config.yaml
arch: "vit"
model: "sound classifier"
dataset: "short read English sentences (LibriTTS-R)"
train_examples: 26041
time_shift_ms: 50
n_mels: 64
hop_length: 320
input: "log_mel"
spec_augment: false
win_length: 400
targets: ["voice"]
num_classes: 2
norm: "rmsnorm"
norm_position: "sandwich"
activation: "gelu"
mlp_ratio: 3
head_dim: 64
fused_qkv: true
bias: "all"
qk_norm: true
parallel_block: false
inner_norm: false
moe: "soft"
drop_path: 0.15
num_experts: 8
moe_every: 2
expert_mlp_ratio: 0.5
slots_per_expert: 2
shared_expert: false
patch_size: [16, 8]
layers: 8
width: 256
positions: "rope"
pooling: "class_token"
mixing: "cutmix"
loss: "cross_entropy"
optimizer: "adamw"
lr: 0.00087
beta1: 0.9
beta2: 0.99
eps: 1e-08
grad_clip: 3.0
steps: 12600
batch_size: 128
epochs: 61.9
lr_schedule: "cosine"
final_lr_fraction: 0
warmup_steps: 2520
weight_decay: 0.2
Rows from block 3 of a small sound classifier, named by matrix and row number. Rows with one number within an expert belong to one neuron, the router's apart. Each number is 128 + 32 x the weight over its row's rms, rounded and kept within 0 to 255. All counts start at 0. Numbers have three digits each.
Before each expert's rows are labels from the 100 clips, of 14976, where the router gives the expert most weight on average: "responds to" is what is common among them. Only what is clearly more common there than usual is listed. The data: short read English sentences (LibriTTS-R). In brackets: how many of the 100, against the usual share in percent.
# router: slot weights (model.blocks.3.mlp.router.weight, 16x256), inputs 128-191
# up: expert up (model.blocks.3.mlp.up, 8x128x256), inputs 128-191
# down: expert down (model.blocks.3.mlp.down, 8x256x128, transposed), outputs 128-191

# expert 5
responds to: voice: male (81 vs 45.9)
router.10:114177182169131145117148157141126124105141129090153151076116099162136101112161047160111174088098150119135151101120059105116142106136147154187116100148119139163134095164187176106138038112154086
router.11:089142155148155148120136116124154130093126143114171146080107124202166124134172053137099190084104156134131097090121061126118133111133128134172086125139090142125167095167198132144144007137161054
up.0:128101118145080125155202083157171108151148107150176192125153124095209154083108147138084112151138150163105093139133121133156084170198092110087119115091100217110085147149096150131072141132099120
down.0:164146084173131098103122111162130098128100075148101140137066109061146112073105122138127068162168139127170116115183111141126112140091011145097118141119128153082111066102117090135120117136092171
up.1:166121086126096100131178128169149084177147117156137146147156076090165111078117165114138123176182111159095062139129117096170059155152080108065149104129082158104097154119106134152091090126073132
down.1:184127094143127085149109097153146114135109143134117167110114097047168135094140134111111092148189133171131062104176084112177044154117056097068147184106092158079057123124066112155094153128116124
up.2:149114092142139068143161089129170081150141146178159154122146074094153103104121131114095105108147172164114077151103120094148056166171108090015143101151107169097101122132082132125080087105080146
down.2:209109088122098136139103124138125130151096117136096119137104093080136109091115130107140074142160181144165060142177086134172113189092034109102165130133176126107119096133032126168115135135112071
up.3:152112117153121108142186102149141128142152111131168153120140139093198166093118151157077119156138143161092084154156113112181073172190087098078120116089109188069087141152104125136071076114092133
down.3:141102110167145117140145117127132075174123115129104140151121109054139108112118117155112066162158158141174098117180105128151086167123018141066163141138114197103050056112110130135122141154102142
up.4:136101100158099118118175127135163078196134109153169155111136122093166162098131156166106129134135112164093090127135135119170090188203089112090148105092075165077087139169097158153094111125086110
down.4:144115130173170100130119085134152097141114117160105132133062150080133162097106127145127049171133143150159141140149113130190107155167003134108171127147136178106114071121055108122100114124084129
up.5:147099124156127129128219076141113156150148122112168184123139123108193155092126111130112138167163149172098113156152132157168084160170079126082150166082101190069083120172101150116081098127101137
down.5:132133098169181058160120128129147109158116122168111178112092110070175111130122120129130052159103174132133113162169116101179060163140061131053126138077089168094088065125117124121112106127088161
up.6:111075135131151155123165086187125106189121084132181144124081139123221126100159142131124145153155151133120125165137143166150088140183099070096109094091126140120127079183149187082109126098139097
down.6:086127145075117178150077110101077192100123163098140153084189159167080159151087142127111198074124104174139142133085127157075182093150203146169151163169154101149167195168147123184162097102111151
up.7:087162148167127086136084124093119187079168143183118123143172172141075162139092119111140103099092117124134165086116134100085157137115168134166134164108168124167131158087127088128129180166146109
down.7:132150112138119123096186154123136128149143125140188193142173122157168125129126111103109160093111117132085132131106125126153108078178255118084104091113100122089104192144138180078148128125146132
up.8:111110155106162199165136053169115129135103140084165131072114115116193073118160097125064170149154173111109122202120153196118109142201134099102117170098137154131127081170131116142139103088122147
down.8:133124117107073131155081127178142121151219106112156069174142181192068166153112189116150118135148078157129121107127091149096187162090145090183163149132129151156180165098137091155157162153152108
up.9:150131129173092111140183114128126111139138109142159170107157114093192151055137136126071121187129167182112111115149087148196073158169079117078137118118122180082085117162110144123103113150087135
down.9:111134111153139085175128094125120136130104100135094176100137135083162140109143110156098065137118170144173138161179086094157120176174000095119164147096144152106089107134090110134079118140107127
up.10:158123113143086127111192100140166116158144120115176180127147113105195153078134138130115108177185136150108085138128136146164073169158094108065127123117095186076090116115116156120073105125083111
down.10:177101105176167090132123103141110104161082115150094136138074100055181125075118129110136053180153140108162096136175069110179077170153042141052135150119112140091054083164091126118084118137098136
up.11:155141115076116176169115104100151148077121235077087105127179133117101077151112198107138161137152115097143130130152152161131123117075143178167148222150127105130141155087146043227169118109128149
down.11:089086161151182076103143160173159085181114074175179129161083112121134123125179084169090092189128134143061125160108138098138056135195117148069081118060157174124086110154136174086094123145126108
up.12:159118114127099107128207096130140093132164131156151153132163121075194105079133147129134093189163129144121083124137123099201086163164089133090156112121079164066092132085109117086095073124085143
down.12:173119097169143101136151070094123148160105134124153121133095134043155153073140141130124073163162125132175119142190080112191094151176081141064152158146108169051067098111092086165117105106122152
up.13:146122090157098109132179107191188096197138083137150160146122103082140142107148149107119107148166153162105116128145139102173070165150076111074150136121124154085083164168101157102090101114069124
down.13:195136093121123122153120128072130102159101136112096119155085078049118139117112125123129052134185144110196130139201079113151082171106026150142171128161136124121134111098124115132143114121165141
up.14:175112102107097137119178116132165114162144133108153162105170104084188148104132172109116070154153127156095101146143112142191092184120066136094143135113050183071068176127124138132077084111084137
down.14:150097114172145108116100116101123154133117129110084143142106080086140136117064125101119057201127191137153114122136102144199128135115095138144167168106118091042078139111122108155100081086101131
up.15:144113135144118144135190041175143116151136117109153183097177098101196150110143110147099153147148154167105091170140123166161070170188102088073126146075106175119107142173115120125115099132085147
down.15:141070113128128137132190128139127097118074146114125160109089084054159124098122092065107084138123166111119065183186116109214088158196091070064140133132139135090074058144122152131125104116118136
up.16:110156129121135140185102089086147197051154239115096119122170118146071101155067142098130149114132121103141166132116164154124137116078135149142151241123141107138118147102152028187167120114122154
down.16:106120135121144104084171150130140144178158075159202132152124096118160141123152106117095147126132119131041121169082122122122085140168217128108077085082112186098120183154110184092073154143151116
up.17:132122106127134125136199081131163138150145123141160174089139090090184128115122131136104139139143155161096080139134137102193079161162100122062132141085111206064077126172105112136115089094082109
down.17:165134086142128103146140099147119125136104147149089149146111097049175103110103117142118111135150107144162070178202090133181065156133042131066140127125121172070098099111117109127120107111093132
up.18:150122078134097118130172130146151089184156108146193167114118119110175161076111175121133120143150145176121091110150102110157100174179064117100126108095105187075072121149107154105082112135074103
down.18:182123095197157072144137102157135087138124122149074155133096174121163111082095113148154057160149181140152111095201096118169127157092038147123172139157098145128090068106067113113074127141113150
up.19:080120163174147066117084156115109151110135111192098109141115176151105160154103088138133123082069170123108156120099163058078149124137173162132115114101171130170160119120129111080121127137134115
down.19:109134150124131135080192118122194153134174101143185157149200110171131172111130097099116198090142101150077160150101128142140092093163223168082085088092100107100100196142148151105082116125154163
up.20:163137055116089139153139101129149111151142196126142140109169111089122089079108161072156120133154099141117082160123156150182128173085110134124186148120115117092099183098129094155099147108076155
down.20:173162083130146135213064139089134125112092163094089104090122087122125140103080168114134084132131120105126084111217143130131201138092080108131171161182074136128116158097095049175151129161123128
up.21:158117107121118079167160115136145130097158163171177136132168112069154112105113144134110106194114151156125073159125070070142106155148104118118160119140090146111092123096102080145084138163109155
down.21:132084098186139123170099074146095114123119146121138115157088134102146100105120129115152081163162103188178125132215101148131172161163047083106170142153177161140106078113075088170144104125085099

# expert 7
responds to: voice: male (100 vs 45.9)
router.14:110136118089155149137189139174088087111100169113117154117173091085127148143117170137117146187169165132151143113158172166127085161147080163126145153139095143110097104169135094117150125134074172
router.15:134158109138126137144167130153122104122106152107130170126193085070142138144099163110070161185162181160148133111159156165115080167139072167098161138118122138080095142155110112128120115144075185
up.0:148135127085149185119164145155126078116091128067150116071127074125150095110171106133089168186164138134115084165133094133148106077168135105131103103204103107124139100144114151164165164140130154
down.0:148172134126080123156082168093140121103170117114127112117142167128095171150084173149135073134128093134104101076139103109139197193119119145138157115154085092179178124097148119169109149118168106
up.1:140128135117129108100207080161170131151137112159174178094151124101201133090142128126125137170156112161129090151100087118161086180137084096120115089123092165123045168129084152094070081119061115
down.1:174106141138164134154158112137040107169107143116149139109078105057150159124095136148109043176130123125169118137198115115152139155143055170115158127160084070130166133101093126153102099147133128
up.2:094098156132159143132151058191134113154104108154151163149119121134189137180157140120127155140160147124154139137091136159137117127213101104111091112055171203118148110129163174058091092118113114
down.2:065171171119161131114144172086142110120148097115141166161098121207124162160138125161138208070128148150088150107060147148085123054132205120122109114118133145175121111145128151108110151100136126
up.3:109161152204099073076107168167154091179185058185139110186085126130135166135097116117133078112114129143117133105133134064109151136135126146099111021094167159152146123099151152059055099132132120
down.3:142140155100192178154116104077095160095086170087116185093192091159109125175130129094094179085088134167119128146106150185130105149128181156169088169141099117132096192173175120163131161151117133
up.4:183138071021157150170162079159170111124097146119098101117185114108123140124109179109135155120186147162091136118150102118149091140119131090160141125151122097132118169144132168143168165189090180
down.4:126091132158137110140084180120064115156112120120130056156088152126077123109133117199125045081131096121102086121150129110095142165120116129071169108153060125176169103146139095112121141113147069
up.5:174110093142147101148173154141169144135122079151132195129079098103184125110134143120062087179140179173103079120161094103150075216184100130090140120115114161133105152147103149134100134130077134
down.5:155117095142207114150157174087148136118076112116112164102126118063101111180090119154133114198093172119134112169172179092141142181140067159160122121103103094130108084147119203130068106147073171
up.6:164116077027122237154148135162153132150092162075112103100167114111157137089150158103135139150158155131164136131151127115140133128087124099145144113134106108107118121108125136128163235138121157
down.6:149109171089140133120098126123126120139105167191145079133076099074110112115115111139136032133121136134140075147107125079140157140110071087106150108158141124155162105160105079166197161175159097
up.7:107140158154146089072135130226093099177144061187187127173102155119155163132139094175160141161135098119102170160131143124094150145153094085123056079081195194125131104120135176047081111131127121
down.7:089132164065162138141179128141108152111102123151147184087201077165146112185134113139101177091114146165142154157076144118145110111165244173147107132099098154119078170152158148073129131119118158
up.8:131125131171088057111147211121160101193113083167146094153063116122130134159093117170123077112060111159081133086106143081148120129120136165076134076112146170131149112132136162129095115117111117
down.8:135164106097125189132066082078083152070090170086129102144155172184072138172114114124159119112121109085156123139140131172091197105091141146145136154114153119159147165165141111160182149170129136
up.9:148116097139112098138166096150164129161131108163124190135175099071223140108134128083110117141183125184090136115097119152193056187167074099089122112103115180077061176130105153122092070077096123
down.9:192085093120109117170143101146100106116084119084176097107078140057114141101109116130109058195119118173154128132181108121152105161110053184103203153145145171112161094126094105182110143112091139
up.10:096077164138151122121138068163112130141077135108125166106114123109175139132184092133147169135155168134113143156082148164120116126207138093107100131082149162102138108179126163081101097107138083
down.10:065159111146108120121159155126142112136165104132120111123159120202169150146151163119133250109142121125089148100072110132095175083119211136141088126123131079107098168126171164116114135104145135
up.11:109150160173162073061110104196118087199159033178144126176073113134162149131127094132129107135135122147084141142109135077124126147173103097104094082101157196145111109117120164039085101138102119
down.11:086141160051158157114118111080120179107105150095116158127188079148166107183123114125105208086063110137085117136069120150086132132138223150169089159086113141142130187204145182141123135107106142
up.12:110121119184129094097094184185121120228140058174164122153054123121147127124088088172109081149103150180129150149158104062083119160154098115092141065083165174122084109127145171123053130145125127
down.12:109149159113143179122122098078121129101134166104142157138205102212137143175165166075123196057134129126095115120111138132133151083146213129183100124129156095148147190154175146089137156130147160
up.13:198124063104079147166127186092211132103142174100104124131190143152105083101091143053118101074115104155074112078158110142158131129078154128114192124135101104112116157112125121155101119136111119
down.13:054097146189152121135148114147132119214148066151187156170058120162137125097122115145088139132104145098100110136101200105127083136184126139035112097076198195162076135138102151119074167119150121
up.14:140114077166117106095182123130165097163162106161171125128140093085139161107128144136147094140200111154124079101093099132197066183137098076127164101175113165091076148112074164127060102171116153
down.14:209162055115144138126144121130144095117106117082093156139142128034114078141112166131124080150102127165181136104160129092182116150074097119108195115147087145111121106182084083145098094096129133
up.15:144102131088141156147151150155108124139086118082169125076082090137190082124190099161087142172164153156121098192123107118151076107181115102100094139184098122138144076186148153140148152111134132
down.15:172192109157043117143036145105147138103176129130108106137129132136073166142099194112143084111148087098107113060161132117097202146077132143160176132157115086170156109092129071159138121120185132
up.16:139134095177131062143114180174122112196159095129154165122095118109144161111111123131097110147135117214040090108126133100181126135141120147081152107140098193130110108152063120135083104102105126
down.16:137142119132124113136056103129092143090130086129114098077116155059140116149142128163142102116119128090149079169161113142123153145074095183180164125142056128188152129123050129133166159136145117
up.17:113131098154110083121197094142126104160175096149165186151154097102213136126161127156104122159191121145105113134096102111145091205139106124076130085085137178061074105127115116100076083153103139
down.17:205079109165133064157132088164118104179134121146129122141081119103134129145122164126169072172122125134162142105173133117142096204126071097095164156131133163149113076101082089110117156127077148
up.18:154094120120118167136158041158184128134092160118072169106167109123163129162114193103130201098149127140121151140113153147157093142144112095115146140112142158132124163192128135124130129117098172
down.18:072160092171160129097077174139147074179119088148174044168046153141132098133104095158151097143133094120119140107114095073086117111123121093133114105139161134159102112122108125086129141129147082
up.19:113166156155086120084117136183145093138174081175138119166109124146120163126076121155151083121110119163070136086162149076128136169134105137086160087068146198131107113116133140093088114155091134
down.19:174159129090157147148064156087075146079091201094141117109180102120098082169119152103105113063098114142120088175099126114099142125107132115132110156081108107145126142156119149170150148134126129
up.20:078149153160112056146128100125133135111193105191137164158142167115108152108095157117170078125151083146083144110132142111113129166133135141129146126095174181101089164132104116073069092161103119
down.20:134123109150149139175084123117113154102089167131133109127123156090099111127116120155136048149114106098161101126191176117109131218102063133121135158132155114155134094121090074135175109103126132
up.21:139115108131147114116153108132120100146150072136184163116112114093175136093162093117093093157133154192137103154144080105136079156154092065098145072128086165135080115156085160116107096167070123
down.21:143104095135200119119090127147116117161093143170182127067103110143217155119141103163142093214117173185136077127130118118156092225159066126123159137102135165090064106204091123100097132096090134

# expert 3
responds to: voice: male (89 vs 45.9); the word "you" (35 vs 14.8)
router.6:093165157159092144103204131169117105080151120114121173131166145153172079082141143140153184157163204100157135095142093161124140145131102130141115145125132111111128099085223084105124130110127182
router.7:084174149125106127133150089179097071094129098101135153157137137156163059127167113142179160110168173085133159109172118147107139147135081133159132138139126110139120064111199130102149068089137149
up.0:092176148193101078119112042106101134082186115167081168135147126135083163130090112162143111101080137141124142094105121111095148161156111116129141156103151158162103127087129081101091111181122167
down.0:109124144095142126157166151126119132092127139112150134135152109181163154141134086066109137096159097143072108141107110123152107098157255104114059109153130109132108172153123182126127169146128162
up.1:154119106129125112131186113144154102189152098162154148151143109091177104103090176123119101140133120141129094111146145070136062175113111140115132088108130173057078147133109147103094058083101115
down.1:180155083152109100145131136141091086153110123144085164131069137104165132078139108142125069146140104123106070105184121112160112163122032149108177135119097177111137112118063109146130100144124178
up.2:163176083088148170119112172103120119113118160082134095096147113147122097129162129105145120166139095098159112101183101136145121086081129130148122128203087089109153124075137105229187167167126146
down.2:145115140152107085119167142122139162129154130157133149138115108096094137131100112136069153134090133157072110135093156111108108179154142137033154154054111111127079104167150136123077132148107074
up.3:141123142148107089133195094145121079177155092162147189140156142088158129099132150133126093185163147135124114131142118128147083191181093090109144089116119196080068163136123164103102079085097143
down.3:173130077155119103151136129160098126144150143161121144155095141046155137095119145137118057188132143134155116123192110137192111139136026123075170142116083159099117089142106090169111115098091129
up.4:071147181186143075120086106101114170074158135187089127142145166155086161166108080136155135098083136100132159122102123104076157131134172139161115143085169120156150113100136085104091131134146121
down.4:096160160102127136114164130104143136126175116152143153119224109168205142129131122113098201113127097136089144138095097125140133123181237104118084092129123119092074157108155160137083129151164142
up.5:156142119152115117137220113149154126176132113141185165075132135104217136101143139140121102164150145174104090148125109118144095182168062134108157113122110192082093140162111161125093054112091135
down.5:163098132168157099136116100144144119175093158130176135091060118078135108080103100091140049175135122148136139157225140115174081159148026138077173130136079114108109075116087105149120089137093143
up.6:147079107108112127178191096133205102159109143137150174125106119090176112107116138099111095166150124157095062125116152123156090164141104115074147162116117190084107164183101176138089076078094118
down.6:170114121116151132138142124105153160106124103163157139086089119076158132098105146103098086169141136147154109174168142100136056158111049117097100112138106119075071134123067120126143110152085126
up.7:139108117136133129137165097160164069145110139150118145128158079078152096106119187109095090112138138136083101125120099142159089198167089102085163127117112171110073126150111188129086088149076123
down.7:156129086157114147106118102129146133143146150119127189104097102103160084073095112147143040184119165214158116133178094163169105181103047158114167134137093148126117105139074117140088135134097132
up.8:190158090152109103144174107129158093169143130141169168125147090088182147073107150119147083170176107164094055129148120117188088188111086113124166129118065186071111159114100133138098106132086121
down.8:146123113135127097131136129092121135154127090171193114105141090097135139142109127085111058169149144189148109138156121187175107142111103149070176067105085171113113175106068129129130106133102116
up.9:191109100110105106121180136103171088178139135121145166132140103079139142118093187091100112144161119188117116104151156134182097203128095147117170120141085142089081161154123167114088073116080146
down.9:172103066143114119156140085066110177174105146146112140150101140135121124107076186166139043154095125167151104140180116117159166110063085133144160130152083114090082180134100123125102136123124168
up.10:092126126139109111133126036111123119095161185136078175150181130130071141113082167121137163102126123114128153076062152146138138136144127098158116199061151162135118165101141076139127108137133170
down.10:085138192106169160076154141152141144158136107125159117147169090145173137123139123067108180113169110167051150143087110140124100124138228070151074104140115160110086168165124153119126146142138102
up.11:124205123159125114116095139118116138122221144164100118175144147142070159169076142135187118100137085110130152056101139115112156108090123163172136142120153100137129164038119074124151114167139099
down.11:080100147071146120137191119113166146131142086139151162110179116113163134106134109087088188111111111136081110182090132142114067130176211099070084096115125136083055157156135168098097108132128133
up.12:142058142083170173143155112145102130121067115078169137100085095115209062118152082139073152123153156125152108186134134138137082110172129082088107129157120153122117094199151162136145132084123136
down.12:116207133154086131132084130109101134113168123130101120134168124161083175154071224158153085117101122137130165116094153132065173134071126155160192156171108120167171113094165088181174151131125131
up.13:148186137152111146145116107094124135078207159164076145139152145134063160155051143127142136100122114119148158027115165128117159126094123168171144189103134135173096180052122046131140125175129144
down.13:091119158124146125117174110140140137142122134122145126117155127135180128080137104092121156133130113160058120153114130118170060115166204123086089126105155109085079155157138177104082115165139122
up.14:116194135176119088125085108101095163097192136182110109163139152153071145125100096111165113095093139085135168088132143129086162115133138117187128188091162137174133156056112092117134136174141125
down.14:121135156108105144132186118146171162137107099124135146113201105159158165092126104102103193077114096193071121120080123138136106111175224143094114104088133146126096171194116169130092138112160148
up.15:113155158144112088145161084101143149090205125172113170133169154125120164122087170104134108139115133127130168073143115116102146161117117147135160134103139186097105164111169101102076088157096112
down.15:170095099161179133149096136121061134117128182096120103080109164082119115105098084132150046172107114117132177158153131180174121202130026141117169166146128155115114129152079101121166112097144149
up.16:092108149182144112173130071169127139125148077105167158098089122148207159131165087139106172140137130133115120171121152130116106141203108121066086139081144239135125123198131116127100100090104112
down.16:174093092070139175106116125134082168121107143100165112113105146132130143145129126129145129136132109121194139131150152090135167149091115125209177105159156105099180171175163148132150097117138079
up.17:101197151173129113134091092084105167057188131168100139142166173141087140132108114122155132116086131099119159070119113128088149139109153132163127155111161130173110158064130080128123129140123146
down.17:100118121093099139142189165122149165124144094148184158139181085143183140135139118092098184105142107145090132164096106148157093104165236137098043112126153147119099167167150156103111138121140144
up.18:112055143127156145152155078187111107135076118097175149079097142137222111108167111153072149145131154142124127204132133175146090126200124076081098140106140171133120097211144146122123123090128127
down.18:107151099105069189156103126072088127109163145109115104133200145178100180171106176124143171070151085138121151060114126130076206102071231159174162137142128085167150189099137086163150131145173163
up.19:100144160196119057117075118109121170069181098182084134174127143137091138120092091136178103111083144109118158100128134085108150139142156142140146118118156133188138127084110055115105130158140132
down.19:088153137096137129130159132091134140132139093154156150115202111181169169121150107091088193098126116153108128134111095156148074116175255127097058110125117144109087172124148159131115134120140145
up.20:118157115156087152161126089082140143111163199155078132144226156111100141124069168103149095133109113116132155078150146167117150157083133126168193196101159137144125167082143078145117097147131107
down.20:196097079154149170182129111112143131082073195093133165099089170092110058117123130130112089160107153115145092138136103151177111151089082102152181199122094165123140128143126129174130127081104143
up.21:151130107027141200132123128117110121135068184078146116080141114124131089112146141118115165150155149142158119147148133159157128110077146116153117119191109093133151127127143126179186178127134147
down.21:105165144173104082137125172119096133149165086167132123144097143125112129159065156168112055137105112153107148092114157131058159203141129153072160117111129160152157087107124139151094118120099132

# expert 2
responds to: voice: female (89 vs 54.1)
router.4:195119083083120179174100150060156173115074170080090109123143107120103139146134164064155070150175067138126155133118160178136170094071115165147153180143090099138145168114100084189152137114133155
router.5:155151118059133176175097122109133178118113192069100117128163125101094134132142137079168101153155066156113145123092171164107151101082130129171151171158134099151151153081081073190149167123140172
up.0:161149075155101104135163117114194091150153114165127151161135081101112135118085110113099125149133171141056112122097111111155090156135117123073155131114104147102120146110069142121059095138070130
down.0:163128107141183138127164124121150110135055091134089120148153081036153070087139123122153182192185154112116123160089131122199098198112085132095103101129082128127093134157057134111076093111106139
up.1:149163112190094090101152134152156104156214094163140139170060130115131095094092104125147082123119153170074118147124126078127110149155111117076140096122148156108119110125098126106118108129115090
down.1:139179147161131112118072076093111116165100118153093142132123065142163086128114125131143179170122142150133119137139162115127144234120075102112096111137119156112139079069089160103126121111070091
up.2:138114094139120106084156143157190028173146094150103137158094068095148124093103114095100114156139164173064146100129077077124096154138117113038136087134111115131113104175091138086117093144099164
down.2:135131106157145101075184137133176091166123122136117139146089046046155144083113108133116144140137164107128115137149051141162100157118062116070111131163098127084103088133103161125078135161044127
up.3:134146114120129128069122202100155104132146118146098089170100102169093129162118147148143117076112127098151150084106090069122165092091148172162103082160102093143152095104160162123157087144148131
down.3:079116183109131126151172141182106146127189128141173146128179110158134175109138118114103149082138156142057162152096145132123089096210249125106172147099194142139115153133161120136124137130183134
up.4:080112186178137083087118068188109100124171092171134123177120125126167156128123056170106159131096184170086127176074153106114119128175115077097105074082222151128118088128091114083113147167122112
down.4:119114102108084141109138142157190103074137103113148075139110142099117141097133141110173067135172106102130153104115135096149089136096118122153111098139096137178137156122183143124178130114155088
up.5:104175164206123032133128111149123130162174059223131159152148097123156155114116092122116084125128149136092141118110122132124124169146114107110128123090190150120092102116098133071045113144091095
down.5:147137139121162108110148164072111153139100090163124177129076089138182061136126112105048163105140176135124131159132150107110129175153106163120097108137109121136169087136105160104073139109085148
up.6:116158127136128115069116187115165098130151099143092122153077120167113112130101140165153103094100140104142167102096081085123153107084144164146120078147109088118156091103158161119132101129134106
down.6:142062160137140139153179148201146140098160143126133134121150126183141189121109128116108149116116135156063135175088141107109092063173255134057174143096151147121099168162168124172142122122182119
up.7:122163149167087109093125153148167140120189105157136137197042151176121109128124089136135066102099103130118156102102122099122121112120162126136121111116173132121127109098143154103134126169123085
down.7:158142093106118121150151120167122131125189134097149119150157089130111167141134154118156055096146111143135122122111120131156115034119172129129208138107119084130117203128090096134170166133165125
up.8:093174164162106092070124165138132118137157090163106122177092153159136123129108070134149109101098158124114169123099108079101163113114141138131105073115174122143139063102154160092112111140140092
down.8:136120125087146130184157133158159139122170136134154137100177142146092144125132136113105113103142104150108135120106129140121089057147218121133213193086096113131095203137138088173139134136152162
up.9:144172127195084101145121134125145134149178097177148151149096138121134139120054101106124062118108127161040118131125160104111125163138105109076181150069152167105110149151094118127101094135091085
down.9:137136098138167134131076084092102138148108145142125118145102082091135058134107099126162155137100134155123135139119149136107119219128015119091074108144113131116156044128093148124106105130049123
up.10:124139119092112127035121184140161072175131092144120114198092107146116065128119150179143141103138148115127144115101123098105122107106135129143091047124140084166157076109167186088137157132157139
down.10:126128165119140143148187110168112172127134155102182147122145129137123165125138130126093128081112127162049164189118143149125102109176229163068191174097127161122092157180136121175160120137135124
up.11:089134177130115124065140146160095097139116077157116128158089129177144102157138112153148107101120137116127162109097124107131148108128140158155092063118153127133174086100185192067129171088141153
down.11:105126151107169141134168122133095169092144137133179137118162119118109137120127112105091131106134121184083132151104131140127107113171209089078176163103124147140113175164140112124162088163169111
up.12:117150146204123055112140136117152131145186092200118175163099093133143154113083076136119082113114164148074149139122117086101127147148113109111167089080181149092118117144109126098059100152090104
down.12:135128160138178127124100120121084125156073125111075118153115091114162068126123101103110151148117112136152118128130139135123134190121027139118061120145129143137136089148076127073109133119058092
up.13:123113130110109121042151170149134071183112079160113114164096106150114088131144131168134148107127160111137154129102111097118145103115117152156081041153129120137126068123170197072131159116141155
down.13:097131162112149181171157120151105168097159163102155126094166111148129151107099124117083133088099081133090169172112148135108088129156224105056219180061142147143098162181167090173156101158155129
up.14:124114139136123120121138063169142105155136106143162178145119099113199157121126080143113138130142199186097118134094138148159104175158091098111102090086160160120079135144082152120096116121094134
down.14:154122151137145138121145146079126126102077108102142109115153100048170120072109154110139030167166126152149127154150095092128127170142038112172155105158063114104102124124064129149040118142126172
up.15:091168190150150172203134066106108186090114176096136142055164172135153176105155085134111145143081120124125125148128124195119134150135148104124150199119119144128117110118109076156105115122135113
down.15:128109125091093105095155145158133106144168108188182142153115116152128173122134109149074198123124111106077128164094086123124111110161154115048077118101162168137115146139180170098100170104126123
up.16:144200125178103084152135145114146118122209129180108160153125117103139167122100100072123044117171153140095101134147108110106080166155100125112155151128137151098085168134088147102106046143085079
down.16:139135095099172156187060116066138139124075151139073066122143085067126055135094151108146127130149130117157119112129151102134103180073023112159104114106096122144152094124111142135122128132064127
up.17:132175180218149079092140121140177109166166069220142167182094098119118137109104066118135084155138167135068146128124094103129133139159137118089139106104170161115091120106100158077057098116084124
down.17:133134157157180091119158119114101121166119086166109116128070117091199074120129078121116144142123169140151102150124124105124146209168071127090088077181130110145141082115088172102085108126108124
up.18:138195127157067095080140152113193130126208104161123126182092142134117120147095131132165061113111112100099152065084119109129143123113128154139172097118133118134122159101121146108123145147128105
down.18:110100150106143124087134133173127111116145083165167109171102116114125152101104137133161072079163114148123141109149087111135151054144140117136181099147156121181081138098131126110136149184104155
up.19:170129058132097089097158117174150057169204079161151138187127093074141123087106129095124093141171118156067076114157100070163084139154090094071157071111135160088114127102095132099103099169113103
down.19:121166107138136170141083085093093124112107137124072088148123125087132094122116123143119210159158157109147110146146113149145119174114003090156048134187113143132157094118121126110129114151090128
up.20:163183117167077110091124152110197081130174123166145153141072121130138089085101125145114067098113147152090113097122099108151118156102114100138159085118124125093108097109093146116107138107124068
down.20:187160102117141161156103099081117121127084127132092131146102100087109085118134138102148134180142089109175097106153120143156131218068022078136077096146083136114150058090087146102121143129087113
up.21:142180130177100097122148111113110124157192106163159155085108117086133160092082126120145046138140122156084112093154097097107110168153105121132185114105095157111100134123079143106076057166137088
down.21:134194088124138132121067108066084154111072127134085117128105119071164089151098124105164157130131117125186114136169116137101122196054038101148116156140108124151148058130096142104098101146056123